A small image classifier, trained from scratch.
Model: 5.92M parameters, norm layernorm, activation relu, moe soft, num experts 16, patch size [2, 2], depths [4, 4, 4], widths [80, 160, 320].
Training: muon at rate 0.002, held-out accuracy 93%.
Data: trained on retinal OCT scans (Kermany 2017), 49215 training examples, 41.6 epochs.
Rows from block 3 of a small image classifier, named by matrix and row number. Rows with one number within an expert belong to one neuron, the router's apart. Each number is 500 + 40 x the weight over its row's rms, rounded and kept within 0 to 999. All counts start at 0. Numbers have three digits each.
Before each expert's rows are labels from the 100 images, of 14976, where the router gives the expert most weight on average: "strongest on" is what is common among them; "patch colour" is the nearest of a few named colours to the mean colour under the peak. Only what is clearly more common there than usual is listed. The data: retinal OCT scans (Kermany 2017). In brackets: how many of the 100.
# router: slot weights (model.blocks.3.mlp.router.weight, 16x80, trained with AdamW), inputs 0-79
# up: expert up (model.blocks.3.mlp.up, 16x16x80), inputs 0-79
# down: expert down (model.blocks.3.mlp.down, 16x80x16, transposed), outputs 0-79

# expert 12
strongest on: finding: choroidal neovascularization (59)
patch colour: grey (64)
router.12:478539465536493553506464452557451453487559513480465488448457529536519452500530463467429568435450544483521505503458520454501536555530536554505527440552466457543446560514519463537451440460485448544523522533571508509577456510480483503554566521
up.0:546433432503504470530536508506488522482454463471456504522490547510380549480536476466496502504539532510481455574505485396520563564506482500534482484532492539433480469522477481558481565535520521549483506457429435486417459442469482518476487445
down.0:495484491397453524461440540427496537533515521586521423509490442503532563534563513504481507504497518538540519528535528551488445482510510476485468457452497490547453490475468540427511477445507548532485501569474484561489531431554532579535527567
up.1:473487585456520547491553488511495540468508453494561544459509530488560599598465472540488475482497528473479444487568461500420480505444515517488539549528522527524509499524428581423544475521510460497565478512460500506500507509534528533405530498
down.1:487507464539483570438426562548520527530536496531397450505479467540539505494472462516502470485456492529538545461460538417554421473527496509534544514518567502517427443482496512456444497486480543453518399514475540521515460458447475459520482502
up.2:485509503551403537448522553483524477448500490528512485508479467528494455593493480489474465520525468480440420513534531514481482509445549500508464542480535541559605567572555573501466504431519580538475516464462450439459482518512522528507511495
down.2:517492476580532489478412528562516570522539464531505419511464537538487501542557458502533478498503501473504523490566493544483533529527535482518544486525476471567456496508458520489460524522503529616571436485479622478469522457475575489472499488
up.3:471476427336469506475557502507505485487484479448508516425472509546476514498477569571468525472524565509555470527451482498508518519416563446506515500510536483461440501507487514455465491539483534510484475498427470554452543544513476477465444521
down.3:488541537469508534482527439526532501502528493561453487456539538444527550407483430605456469445509481474512485477516548559490524457447571472533512520479610507428548509526507452526557487493508483553573508544524511485498560486477521449486497510
up.4:426470522524532513479489471540415487528485472573487539456499524466542456544532468458510565488556541453556437480475436447506565558530538501503530455593458482583465500492477502454491463474490493487491551524496508562459446519505458543566496442
down.4:527496539568480479499577465485498467418484544501498449500431499543478510525463463447530480496502489474420536542485547510514538463458463519523515501605503478469518458497507522459511464600434513540539556397451514512487476486470420522493565500
up.5:508498513496495483464466578515412493464489475549485399542548466451463455531517586547573523539505514497526481485515518515492560484466421514469533569481455521592507455495480454475477543508536487530490447477529456487551552433435471543503493541
down.5:549459550399473455484465437475528499506510515519464475485500523585449428560541489539486499420468447485502555500516476498549458474509515536507567530464517495461481531571543493594473450509511472482507490500505418553471513485568509461513465417
up.6:587455474455537483540514444527499528540424458525468443516438496529548481586442483455470454565536538451541456508516539482463521530508515479514449558480461454438478503449477555514481531467441502427486500499510485523512503414486437533468460551
down.6:520505516544431466536503506428489519489544512532566543454583516506474475481567525540467487508552535440510504410532454519497500494544565551492564461459533565516504410498553476520525455558455490501476495544501463460461549529507570481550447457
up.7:507577462476531507423508538495481529528488541500473507429523536487557507437497484555562433517495555492467535474496475444494462529515471511520538591468513534478471443495504506403486588567504437495570529525491485485458453457563561540495525539
down.7:575525563504433494449496490546476442500535467383435528472489446499537433592526496469513519578565466497503459458492521489533492449433456478507555536542492467480489502445463475490527551499478462499500552484466493515427546495535542504503444528
up.8:543524488444505510567513527461577516495502475422435478506513539487448479490471530515461432469462510537509503539483595460474441451509471478500472547456535535431528531516554463553475516573487488526511480458514460481557546446486623486525484546
down.8:489476493543475535443500458508488477563542492493496475459613537481479501534525497507474545515468462459511450515525517523465457563564481556503548516486468524528502521508445524520477418422519460517499428583495486575481497501524517424540434602
up.9:405469494506513504516512470485415514494524513564494528461541454546495505548482457481525535512494541439486454509462506437487523507553545570549582510560494460614466524511457506430449513466460510505503469594507441537475452522464455500487523537
down.9:497504465522558520505525435490522498455448482468441493480492449504549471540473564416535491507490524525437521504522472543505522479405532474504466468554517496488483474467587534474524477575511507500540596389505560507526519463538493554515541421
up.10:565543461500491463490525502477488424477476507541531502538472502478441538558481468539548478482472540532419513495517536394497478423549487558531497569462493471525562463494506522503565639501459494558467479477445532526492501547470485480534478482
down.10:550459551543455504555412545518540521488470452522553511429531561512498524500482548429480435488493535394513559458442505504516494458514520464526564470491536456475529490432519525582510488467502545536474477532483499504552560431509558551504490509
up.11:420481562431540492438464516456541561455453509536494483475583482467565501473519491478426483486516520425534507564522497505525508520522542512549459505473480482425429486546475538456525564567446538509484557543491474485487429492459550554495486473
down.11:506448504473475464506495404525423484565500523494430482522546484483470500536488441562505551447471524455527513487534540516518523427480464480473524440463435514479477560589506527469495579572501553462566509478510491465472466493484478597496472452
up.12:492505537490575448463475550502522559498498485486507538475507447436497530528511527480503503496558578530524427497441511466535471529516499551525510476478623550500523442570463512557477516536463478579532445526458544428419441494509518491478478452
down.12:492549432395472447461522425468454517514446520480467502494460499507479524532499490478447539481435468495456500465470456521417423559522519444440518514551533517585448503441493490525498489518450516460412542486560470481526496518530474449496545516
up.13:476475442482546508519512506497567463491464492447484570528500597546505504535490478488640394513525439499525429454517542527467567476483499504537501488524511489513488479481499526495515552487461539490476513457617498492528531510559518514450449529
down.13:538469483513497472487432569468465512563529557575498529462546462478506451466497541476542492563484517416560514475496578431526437456525522507455545476499500514518491550542524506455498415420407507506487525507494485487559531449456498493436471486
up.14:496530512537525511487521465507540508456457523468443536577554455474518484534527477563556450553463601461469504543471485517506512513548453480472458548568487516477513549459461523533388508464504495473525509500434518462464461456533466535415503584
down.14:480576455515458545460525499499489517528540574457504481512487523577486531522534461532550501509566484501470466468604559469578519476508468548528505480435555534546501556411536468490536511557475494549486455442540555518486420456504519497516452492
up.15:472490464453537535516511452540466517454452542605450479514550462489507507450478480562528485544520488462461515562540546471494470555538491477509500444429517463482474469570503502439544462478571528594502560500497416500509523523442532541476459555
down.15:504548484492606514505436508500520484490585493502444415460566511471524515490514492496558444464443505491545493505466535409593436542489478502503511477504500548518496471492538485474521503494482383485580476492484498495532502456501490544595540489

# expert 8
strongest on: finding: diabetic macular edema (30)
patch colour: grey (92)
router.8:530510573542547465453489469493524541554441475596522454484475442462564532484479549568578513537486470501495463487551487547551468477449485466509470601501490552494526425464473531456503489518518444474441459478427504535467539527525530514462475467
up.0:543502489490502482549420533444509498542517542482511498537414452531507446483473546528485521544566455592520497449475489544564476507419505430429468459441442496488508449532573509539521492492487536511501473509528555418563495527502520494502558453
down.0:394496471544443487448516484563447537537486477499516579505554515503533556536536484430553497471511501474499503513473423441464531544595505490519460534512511519541500480493454526547487529466469449474523551513466428480430410526427474522492504519
up.1:509455511527541451480628486466492496456535458500558462476514508464485564512505419543468461473467524539483472490554499575486550447482447524436525526529501539466511487461436519415551539501491506519520459522471509565444514481509518521522388508
down.1:514530422488486574522441472472521459542581501471473482437497556514507435431544524444499464502455476481497535535451474489528553544498487464443494446459537460426537568546512494558487508487567576513533516472555557476570501453528502467494522471
up.2:494508529529498543505499479559505469503568483488461605439513518463428446493500500479487501432506494408562536486483458466497512592550510510534494449539444455494506535525451511547485473468486543535529505481432497572477485549592464490570443489
down.2:560527517518590475536495463453391534465430505475481482458494489520495454541508454509464490516476524551488453443482567484497437490464542444456560466555525470531499516482559501441468487585499482502487438503529564483529513487517477605540464514
up.3:516429434564490513463419434507541489452495500449483508432510533535490525557473448528526478475504433540383496467560508473488505528511531505460565527476522499585514478592535464498499575525419493496475526530537473461506482487494523538459505528
down.3:476526497614539429513541481485472548549515549540477524543605561563536521462498465452474516530425495483481526440505506464467536477555466504560497521463543508530512556473518436475534420472510433464505422532486504514495554515509491483478502551
up.4:536501599512533465441452506462529498520498453593548465504441492484567474471512515519536538485421488514467484471571548532467512470431456496492522541459524519485531495458480505396505449556539454531483459495474490577542567500548515507449527459
down.4:507510424495441509530500460554524544455525528486512515455560543535460522418536460458465536518498498491545519550490472463441501495573547512508491443468525498463491564545379474593478506450469457497502492485486578531494511511519562472557438530
up.5:511441446532576490487422468546450509481498517491532500461450570523552497495483524420581462487593493452487439500487484478525498512486575508474490518529488506535483431551535505544513523528457461537532526531534540490384463559513496484518536569
down.5:571571469539542437441559498483475523476511537446511507460490525534496503466484506449457584502476443569487551539462441505496537545583485478522517542531443470499448499494550466442490492492438482485507520567502435506501568460494575484551513431
up.6:543461483487568486517515504416538462502449541505500455475520530551579517557535522417529483512534554480469465507508558552512466478525493502505539483488466515499454581516492581463446525494458481453494497406577536529464526590443460451482487479
down.6:486522520431547520500471563469584571576477494476486481530517487537544478476428515473483495510417486446495473508492564477525519424469473558508524536536521534536564481438490516537459514558553534472467530513412495438511481556529423519521514445
up.7:471495503425522468440493485461510540466484506482416451442470505532501472546511523464468484469495446440484423471499449459497489435480472460513500548513446505469484520541471488458442556572448562482606540527531448476499480487424502542457493420
down.7:515489548515486474470462500488461505486505549482542494544561548530510493500545482514445479550505523403484555543502481518559511401443465609428537468479506521511568491497452519563467505473561452513527483404440497477505484506441482444466541500
up.8:411446465481526614517519430493542495497476492496419504463505494444495490551502481522536483462488484503484498480573492541485515499517520522484513527545496593522530506459511537448448568427564515446492560496461562537429491466507518541446424493
down.8:496545513550527451508444469505446504433489525534603492477499482528498490476498522477482494497426541481457500534546544410436546561398431519508474485497498472483450498564490487475491496557488485479501473519556456494586583494512540447542538546
up.9:549521486522442491537516486552498486532474485498474443506559512516467576541547482458501534475509487464433519487500532440481481536418541488514456474475591456586460449562438567511472419516539444532470474500497519418463482487433467525527490541
down.9:478460520491513504425478489483525504471466427568515510576503541439480515491503536439429465566507503480579500508488498447450411525539464479486466519450577511462570500442516478460511544450523584534466539482494515524505502522423510581523488473
up.10:514455476526550576487505449503501478451447520542464409478513521449524464497546501545529507494474481490488434471537468542488529538481526484504540506539396546594499494445435530424513532464522557434501479451474576538458528494513526539499427520
down.10:457492492496470464519491469529510507517566472433497554460502473507430447477551530477457480495444515462509505593501549441465539529453475576558469517492590502469473506532475494537534428582488454552522504522494442562533532450508549424514537455
up.11:493511519514401477466480489583508439541502459474497517494513492488474520486451467451465489437511506391522538485471523505521509583505478486502548421494488464528510460532464552509495488538521531569603531424449460529468520504492419490562439485
down.11:409499402494452481534525543428474516424507537470520494432523441464480525498525521544464528572543526539489464460530413508565477539534539546607488463510496470502454496436490501503532526551544488467453583515530501496486500481473495482510491464
up.12:549433484510493499492532540499499486382501564446534429536536569468504431395527543511467546470474546525542478446528431556526525507514474467488522469476495483482450495564523478524571456428499509491453504531479568466508473513545525527518533516
down.12:414531522528493478484461538529558584469527548468560548531538522498512564438520507513514483529473475442449605520528498551504522544539459520537478491516521512498498541454506482493572611505537535512556512469459466552493494519463497412438478513
up.13:571520503502467492531563487510544494512536534444501504530524485541461516448451460525425490498473459565545587538444490548532442494526535476441502468475535547468549500490500452606503504419484505488516400518486512421550489510534516441505455472
down.13:470484439495494453556406512519472551520498489524520567477493546393517554588527542514548457441549488429460475439493493455485499530483526507504492565554465491500494490527504526476461552558494545465448607514482482535461475536491521543487541513
up.14:554462476480512549558516459470570476540541535443451479532506495524441507474424484457439457489465467596467588513465544517523476422503526477437536497482550497456552533476568451549466544481522487524511485528553529444568503437500518521506513508
down.14:472523490507490425502461575504485536487488498510564482530468501456548536552550549555591480512551526516479523468520473523528470524431467485534461543473429488469443435546502539519445547458436564511470546505485499461405425530479480470447519534
up.15:474521397462520501533474499544532541500477522480450476427542520449468462562503524501516490497503499508484502502501527463421504571550457499563474620521457508618471524524446510513499454553496493422538521469452445540524484475513521501517484561
down.15:527523522527525561472471463492528462465451550426528495495551508548456475437475493442535502482470449393515500515561520513590494472478527524511514475470504513480465461563499412542465534440496547491451463439447606529471493505531513439520519486

# expert 6
strongest on: finding: choroidal neovascularization (72)
patch colour: grey (100)
router.6:531560510557463532533503416509534484507517561452454432486387504552496471448459511464471502509439481532471546546441507501524461533463531542555529461481517513448495508442585450528449476459527482490513516490538530494544537486568527461581534476
up.0:467507563511539539485467501582467533533471539455465505582497527414508508493459424505443461535490463461499532418487551579504490571560486479426486541509593505515515520468525506502520530510482529557577461484520422493489440529494524498482476525
down.0:522404517503493534485506502475471480482438473469506507393527566530523537541489593495493415504443507485524452535526459469491523487498567571529512580518490529479521492507456484428489474473515446527480501592502504406469467485505518583475495493
up.1:418545515435488519474525487509558472499471539509498443525525500495512503571410429504552521505483504455451410526456491496439552480530451478450499534450508532456450486438452540429567506533490516463548530546461438508518502523498580475505561483
down.1:460460479569463547519502506493479560539521526496487512531515558539535571541452517537542509464500478476499477552505484423450477465433465507441465390522433501559508450500519461475556537489484538508482496507486481449500461433610567552484484522
up.2:578492485505488534510441541517584529440453488497469475510556476482498470459540538565537558495535488493488484418551483569498477481460512455475398513435477505546512479579520523584533496462491487469440469464473569457468510523543558497465491540
down.2:446507512465505523508516462513451454572513540518484516472463512457522489460502458484405481509500473561540445544477513498486503558547507478549514435557468500521466489443490532391446515549512484507549496501509428504581436560493447555586457472
up.3:437482498560476560449442516497492505470503511568484479520481534541526443475574505530519558484450519464448531481508479545453617563434493489484558518469409501554486468435426489425523490455539550463541520499503534528492525485517484473482548489
down.3:557476521409540453572556464489502511495507485413568490498439466435455481506464539528509437477563471501557502480506508477506462500573504468536453476497587484418500559516558511523497496567516535503507498501569465489565468471492519559553492474
up.4:486501440453461548495532492502498469510555450418473568470566578472451475512554463460430499448477541494500498485500538427432497505601489525498486457512513426470483621552527504511447501542534496532512547511539492542526472487479489506539464505
down.4:563539487526519413468462538519491569492565511482559494464460495515516436443427518529486510491519525480527529552521556483508616510471499529435467492470463507452524504536432521509464455433489528477505390539510531520513540534487543457515555551
up.5:526540467508431437441560491561500475584499471437494477522468569498504494436564481514482470455527522540519514437488446536490538538484498520460498453483451550412527488459521538499532474464514544562474574523506596509471472525531447482550532452
down.5:467458549511575597577462501491510484454546549516498497487500444509502495504424519486466516505448472468529493508501558459509517489514451436497469537498517443599508563479515425500454490430535487490508416474543507517568533463525550582516476538
up.6:449490464500587520489481577507495492432495497499555452496486456472458512531519457512540501420460543404500490496481467508508482477453471427521537475476568587550534491455504420486495553553466510460537439542496461455585496458504522526514456534
down.6:502536440425517563456503527548518537473467481513528495469532548461473508547458508413472473552449466479494514431546455464535514537434531467513513537496474476532512513560455525579437454484469466503462582495542466446532567473432505459477523438
up.7:481468467482475471510587523481439502521529514478549500571511510558489494526512469487475496491517535533500536486446476463536503460542555522470543494530501516429461568490572477512471588444457512518458522570534516445520403480467380475455483447
down.7:495556602469542478490485476539480434524538531540452493418450436565548537496363521530432500466456502488525597486512558539525493514478500475521520481493551480543527494502547454463528489466521488505472441502548496511485557531514499471538538484
up.8:511520494554468530526456538486511468558505471475490534399447535453487479486534492524558454395492477497508486436508482524531426476465518425488476534553543540470510568506487550474474566453457475471456543492464536469458475499460497487414474590
down.8:577569498552485519486513446489481525547488561480471491449439474464498530537483501477545490482533461492451610469511558494520502466513549531456573552449489438489598523525492472468439544542465506540443544485530519462432506474452506537556516460
up.9:523461506488478540529473518470508465461535453439525529531512567507526469562542483405432471420480510553488554495476559481479510465471467465438520453481513478463542555500569474476510522555549497526513568498585511467574501460435513582474523474
down.9:478536476514519561486505496515543530497557536472477451428496436542473458412439507487492512569434476525487476575547459544497523534536511542548521514522504493479474447515445500496411469430525570399510493495486529522543535451526503415540500481
up.10:509411532516507532545478562457530467444500559456489485528485516543492509501479552417505484563520476517504581436445478508474471426503469493479515494442569487517487474512584499537522561457579536474493545455534486515521458466501432534401508497
down.10:511581407502462470469468429558525498507504474547538541431528486483473463517524457526480521434491544505518476555506477524553500531538462491519495466558556483460490514546429474502505434543455529481520478600445423469473506516491551455530438561
up.11:496439508584537518546524533448471489390502596545516445476496455546497484487485492489487562563474543467507533514472487558491553444517480535492579535498566482503436493489441467490529470405538515494514445520500523508475465450533454511495543556
down.11:532522513440519477472550483536541537542562459413582581476501530437498521506491492499480449443533467522546511511565560437525526532501494521461420457488524518434521561499491531519481488609509517461499541460471493580539501524469502501438472478
up.12:436495505473531506468602462479523468534491482511437464451500473522473539472480428574491481501442553543479541482556543526527559462528496542459587542525491572435555530449485483459479510442501541559502497508474534527438553445483485459552463496
down.12:555486544499412507541442490542495541510514517503510565496533567535524467492501525386438494495496496436595547477438527464463417492479458514477451489452518477509465529514497464573500497484533521513535461532549537461527505536504600544473535530
up.13:525540437454517494544486488511501515452526482446484503562521522454481558515490451538429463479486527548422455515512559511514454502479538483479436479518483435500480511560568495561522554616440476542523464492533474420537533500434559504491502558
down.13:463522532509445472432550544499489468507547525585541500497486465543513519445456582513455532613469512494511489487488490513483625533532452461499531526519460503468514503467462499427498500484538509496493498428466561536496597484470450467547537486
up.14:457450456489499544548496453471491520489497552521503465541500586490512421495546498378502464503477525527470498532442470510524505470507575521509521466579516459459433549500567470472512539492514495513475573521550539463507404475546440517472511435
down.14:518550519542491456441549460578469521477538427400542549440515451502469447468487482557516557513469511506555547486505576461488497507459450511491502507445532478549507496535425485535494443451477555495547463539502485546503552568472550460483491555
up.15:514451548491514525493505564441591443522533473457471506516496497518473516484493563511491436524517569561504507462535573494472453424561467463423498560440553565427533506423513523503511527423525555530468498505529506490524487461515478447525454477
down.15:492518455504499519559450496539466564551452533512514522418491464462496488492490465535467568493555454508588545553450540475522526545464498524509504435494517488504524499555460365561491516463506458517491549502454462525470575516502558572508521544