{"horizontal_flip": true, "slots_per_expert": 1, "nesterov": true, "adamw_lr_other_params": 0.0024, "steps": 16000}
Rows from block 5 of a small image classifier, named by matrix and row number. Rows with one number within an expert belong to one neuron, the router's apart. Each number is 128 + 24 x the weight over its row's rms, rounded and kept within 0 to 255. All counts start at 0. Numbers have three digits each. After the name is the row's rms in percent of the matrix's.
After each expert's rows are labels from the 100 images, of 14976, where the router gives the expert most weight on average: "top examples" is what is common among them; "patch colour" is the nearest of a few named colours to the mean colour under the peak. Only what is clearly more common there than usual is listed. The data: retinal OCT scans (Kermany 2017).
# router: slot weights (model.blocks.5.mlp.router.weight, 16x160, trained with AdamW), inputs 54-107
# up: expert up (model.blocks.5.mlp.up, 16x32x160), inputs 54-107
# down: expert down (model.blocks.5.mlp.down, 16x160x32, transposed), outputs 54-107

# expert 10
router.10 088:177094122144169099115168110131132144105113140117136113146089152175093112133126136147105150138160126141135169145124102119110110109173138114122150089172115153146125
up.1 100:132095126125134127160089159114125147144142137139147094119141121110115127116132105127053108152119072112118132148071159110136101175154077178085132107119136124089090
down.1 110:161133111151124170156103109134119111117146152133116110126135140145152132074108134132107123110162117145116129134100082139153133173138087155164171107124120103094107
up.2 100:159142116110118100119132059128142075095154104129125142110146124154109113122088109136098160082109140159096144127154126136060120100161082127173120077136163135157173
down.2 094:134105119146128130139114145148151135077101140129152159124083147138157134159112100127157105155113162129169116120137107111161162192129172075129121128139122190124138
up.3 086:141182135141085117110138140138164143132140065124112121100152124145102145096097200141118141092134197131119110126145103064147155125122130115158136154131112128080171
down.3 109:138112134182146127127111153115130128093161101127107112133119128107152155160142140139084140133143138104093114127144144159128122151166138151089134124127111093174145
up.4 125:160124152163113101138144146151104182084139161116168147123150138122155087100171117166109140152140154153135122112168148148131177140136181093114113132151103134144149
down.4 109:124137150115156103116121123125148101140103087099104130134168108134115128107127172087122133099115098118097141126101119092130176053163116108132119119115169118144142
up.5 037:130110138120089080117087094110125124147124127123116176146141118122131156108126128128127118151101121110140143146167139137119127133103109127143175138124116159162124
down.5 054:162113147147099151108145176138128090085133135082111116115137107136127120152152109115148164131159099159152154140125086131143147129097128171130145188118112141153109
up.6 096:121174131123133149146094084113125155169133085133113145139114146145131124110068139129165146107098116125121129107151133102114125135138090106162174130143177151134143
down.6 097:130119146105152112135127144101124142126109164125122140116132105142140108171094145128156113140078197139097134123151157150109097112140105151098122152104149086129113
up.7 097:127136130074113143118166158107160121123118095143127104108169132152111124116100131128148173120143108142105125123111082135076114154140120140151140143117154183120156
down.7 110:177155152179139136139150148102138144147127121142181124140092098154120105134103107165129156122125130124138143122141089112129146190099116137067145125132130113103175
top examples: finding: choroidal neovascularization
patch colour: grey

# expert 14
router.14 104:157120169110145138127099115145104136093140163153130112125123163119097099152078169132102122109151148120107124148159091141170161126074086166124125143128085108104145
up.1 077:159115154100107097104120088143142096170159129127123080102111115117108134131111141128114151130134168106134141116131118127119112139130128159143101115120162102136148
down.1 095:143143130139135139118168145139089166072077131085140123155149112164143100140150121124120112133131134135140127132143097112143159113134189133166130184144136146126144
up.2 103:140130117112159161117127115120126127159100131162113127135106130111116148099118129121116160149111133157132172131124122131122091146103120134159160106144126148130111
down.2 110:138161143116160130087153148171126139145151072100095147134118138103142155117132164122074140117118150136138121143110144131144095100161113086107125159122138121175068
up.3 117:159137100125121148115143142116158136127119133125106164122100095136157102141103131125109089100131126148165124151151161127141136094081139098154112179137096153174124
down.3 106:094121178111134143148123147152111131137118105115114153115154130101164156086143107117093103164128095138119131110139085145155112129156112109150119135108135147126137
up.4 084:124149081136160101104119129110144125157127123131145143144099126095096155097104145161151142127121105141063094128143152152066113129174118139117149153081162120098110
down.4 105:143107118144126147101115163147092139096124124187160092116150124150141132095127091117140138102155139125144130129141124086106134097131081136155108146130130174149146
up.5 103:093135107106146116117083139101145102169152138119141116128179127108118140138172111118159134075129092084111120067128141152107150138177135134141128149125121106112148
down.5 102:074113105156161137111133125089136130096133121111141141160158121089118124118139141118110125117133189164125157151105114104134104152145168138140151109142135124120116
up.6 141:140174162156128153150112138116123130091140089143108142104184151127121117136088134095135135131115115128132079126122111132148115138080123098157103126141135157126114
down.6 102:117090168138097126124100115117155135137105112130126127127134129097143166111142143152127127155117145179139145128130097100098092103141176143149139124133144094117107
up.7 098:097140115146145147148120178150096105154126109107136142155118098140122140122099141162098139161096125154116117109164164109112160140099139149081151111150094142135095
down.7 103:139161113072125115123136104122121132180146140114115145141152129139125137091159107115129121083150115140106105121119114148125094161157098135139135128146096128165132
top examples: finding: normal
patch colour: grey

# expert 1
router.1 106:162152190152141157165120155075117125102145154140113098111087114139139131106113123127146106137148165117101121163110078153161089115121100159095108138120096169116087
up.1 129:148124114165118155155116133120109158164179113149140138136146126117133166087088157131125164144130158146101150133100134148089140124123092132102178060114202140121147
down.1 115:127151129112095133100094135147125167161118143128105101129122116094093145132115139165136147109118149128133114106149108084111113147092180167147161141123104106095157
up.2 123:138146098099161094124158122146163134082166126121117122121100168128092142105067125134120129118141168128141071102075112135140137070151117142118173138144122097118148
down.2 102:097132116143122162070136116127139112188143122092158153094133133107096197106128109125160147128114073139105134142075154134119129128114097148168172087159167138125158
up.3 077:131148131142150145125184149094083130099110111132138155078134121135159137114136141152152135119137129129134177163128142155114141138135137071122111064088090174115118
down.3 096:159133095142192102140122119120162120107129115131131139135140179133089144155116115104109144123085099104142099148139130095170166083153138131156135107106150076160114
up.4 114:119154145106138157162110138129112136104102068135132127154135108117107122123160115124152142134125119156120177104115111112093170123099169113123124134128088153159147
down.4 112:118121143152121133153114135139132131141127168124127107137099167136128130105107157158134131156136130095117112148130082119161088157150117108129178172136102109077105
up.5 119:123150104070147137135110140086148126150144125133127110130157106154108123096083125112140173137108116134126104121136131182095069172123074103103117179109135139132141
down.5 117:115066160126134133151125090106118128098109081146113119096159128129106119158095137108090130145126129100097130135131126123151157130132114152121102119108114108109143
up.6 095:103162137094147138136139131157124138152113081091147110148121123115086132144138139157130133120116159119132115099145106123137140116140137158109140146209117095098123
down.6 104:127110086160081072132132089121129155175084167152123126121122121142151132168127108112114091125087151124149145101158135105153134121125084100135103130117116117113092
up.7 104:093144160133093176115097112104101112090103109123135139061180141098142111157163107111152159161112154115141129164131125112129102126136142098134117102117125152157157
down.7 096:096124137098118147151161169122115122123112159096126133135122134149091115123148130128146130133150142165134116133172138160135156127111108102108110156103109115097136
top examples: finding: normal
patch colour: grey

# expert 7
router.7 096:163106155123115109124133123134138152105110166131143102096133144134110083126164160117134061116148137164148165153132119134146175130092176141127093143148109115147101
up.1 097:142155139113144133125112137150127102068107134125107140135112131138128145122102117135103099139133170130133156119156160153125077124100125102168156162142079143154099
down.1 100:109085093151153159112150098126152146183121148125137158158087098120122126119100148146128132128094124155143105108135161125155142135155102089128138121096155164136173
up.2 100:137164107118064108157141097145137114118124151147132086112096132114144181135134165158164118102112162103135151168090095108146102156146167095117125097127137130117112
down.2 094:119108144141125125111099157106097129128099114145114135155173126181150164112144106117094142133102076139088115133156127171051117111109123167159097124117134114112141
up.3 111:126178157096117138166115128144139101153102107139128129113145109121150104143084121114119071137112123099145117133119146149164119078114144182152082159158129085130158
down.3 103:141099128095151119136135157140146122137099147090127135132116115179163091094142145144113158139119115151112111099113171128108117160128099134127113148112099169105099
up.4 089:109111173124184129132101163130107106119135104130129121144130120148112174116134124146133145154133138140132125152124153098123130127137117102153143127110105110176119
down.4 095:094127092139100112106118158116075137133114145109094136084103130143108105191138065162144130156115138121144113127125146196133153114109120112142139103102135167124154
up.5 112:150083124101124110116125130147150122128137121108134117133153115107133105157131172136111130137162120140119119166125115126172122157115162137152133120116133077113089
down.5 095:139179157124104166193121152087107117130068099140109116168148098146087151075101106137129101089092123114099114113135162134122136094130098135125098103112124157110122
up.6 110:088118114111132165131138113122121127146106098112131152138142085130143146122101109120097124105119097130129132093135132130126150120138077124142114122138155183176142
down.6 120:126072125133137122109109103120160143090124134115095146130125143116190116145126111106096070157116145130127097098153124169125102125098166143168105143104124140121126
up.7 074:103168094103075112141159112114107136194101172084135135119096117144118113143136133138149115121075114123121123107165147145143117142122097125108117130099151133134142
down.7 091:130151154134161126146150121160139170114162108138100130118133135107138096081132143130093127132119111143101141114149163139098110099095155135159161140141109147110132
top examples: finding: normal
patch colour: grey

# expert 2
router.2 107:152104108145146107133163143139121130078154115126133108141146155115161113102135127144104126159153138106138139143129114100110169091143156135068148092129094133133169
up.1 097:085097119103106150128122122099148115099161134110158129085195111112131122116135092119149126122153122114099112138115155138093109132131157115163106137161135094147172
down.1 092:071109138148087118095126110114153115148140150141120157112145141157183116166101167140159160137114107186118093143144105160081137134102157151156094125066158133155114
up.2 090:133148151132146139111115135107107101116122102166133114103155165111104135118123105090126069121136099148094124126123101081127150073096143168108142110145143137109116
down.2 113:111090129114086085093072101085137081167138166122096117121110122099130174129153149135151110127129165111092133079144128145123088138130102132125123168105160092109129
up.3 125:110139128144089162159152143144154097071143108120117121116127177120150132132101179137139144131117172122122142135095077127158133111136184106113138123118097150107115
down.3 107:138145142129130142142113158175113142101093115129143141134089130129138139090079161183117129122112182107108154108151113100133143104114156110136127152128133182120141
up.4 093:100119113139143156147087116138087085106129149117134134151170129097164124106144093124110089128147134093128115141161135164136142138129126163123098091126070114128137
down.4 097:140147120146137083142160139138118103096216157137122080126121119127136135116118112119113168149143146141156127118136137149084137145126114134083113136112140132094155
up.5 102:089166083134135143097151129151108127129117105136131150130137137109160121147151134111108135099097126130106119098117155131126112118067180122129119134110065116143142
down.5 099:122099151125132127117146112140118185098114100129110136126086137150128097168105131159123144140145140152185124159140079152183141113130138108118098155172129151123151
up.6 074:144129113121142157151126145114153089101143157139175122118138138133122148160093150146173126075129117092101130123127140158147130176154138071109103180099111152122128
down.6 064:125170109167113158140119131121106136144091096119116090167131092158151150105106090131135102134136121153118173066169100083084125159091145137119140076139115135133145
up.7 089:096144148172126101113157146108112146088107093141132141103154116164135112118138157131135134110122180119141116119148118153092147184111152082122102154119124152111129
down.7 081:088143123153123129191138165151101122158117138107166142116113103126126148120143115128115148148142113120134102085121168152121105100125145128096156101120106136142073
top examples: finding: choroidal neovascularization; finding: diabetic macular edema
patch colour: grey

# expert 8
router.8 107:141089185146104149112100150145099101083171138116146105122122154121148109144166143140129091150167145083146094179131118135167137118153130163109109126130099093160122
up.1 141:166106158154120132113092173083157151145099125121163122154126149094099140098119134144122117109166106121112138129062129142144158128085129142067139139105122061160161
down.1 120:135110109138113169159112144092176086133068121094143104200145079110160121176131105126132118106157103177132162111124133143107155167150140153109124139111093142108123
up.2 082:161139106127109119114136160105119143093105160111140100102156148134113149116148092157139132131100165098121124099151134154120111167109137153138139125094097171086141
down.2 089:115156144131098124134114144118143161108131097150122137136122106142162102089109126130160116148174156128108097136154098121076156152126097143152163152111103156122147
up.3 126:067103109096137130122120170117109105111148110145148114120101140177115093140165084126131102114100087103130115116132148194113098171115170102119158142165113152121123
down.3 111:070156165143111189105117166120146090165097104103153125149140106094189145131151113138152110135104152112101149123133115116113114139159135131132136134115138151112133
up.4 055:139131107129096136153115151112110098127128129158095166129127126106133160110101129141134135157102094139132134080094150151117148104105098108146129073136143117157121
down.4 071:103186143117063126121129105082148083115132120142185124129146126133121132125155112124151113114140171102134102137119116127116153114174172154132092120147139054172140
up.5 112:101176133119165115109164142135132090145117100125140151140171095114132154136170126133110154122101135122139106138142170082106132124109090120154104137160089100114151
down.5 124:116115149156152135121117138110141154131148125134154130090158103157079119135128142131131145121189102155118119126158135127140167100126124075155157117131125136103102
up.6 102:133163120150169140133143183135109149137140090121161095126143123137104119113131127120083126096123143134122131122124181095109145105116081131111191159145099113096167
down.6 103:122085121132150114130151082104083156152100160136161134095132162140132127115108068152127119130142148103142106127151119128126172106154108150103130152115073147083131
up.7 099:075065109135164181074131155134159141111097116097140139154097120116151158120146121182130131144118104137119171159108130117138091093104183101112141118134166126154130
down.7 094:083117122106083154105115084154114128108135162166074184147089142095134143158147115130117121146132101129131115128138145130155086138154118140108147100124141160114100
top examples: finding: drusen
patch colour: grey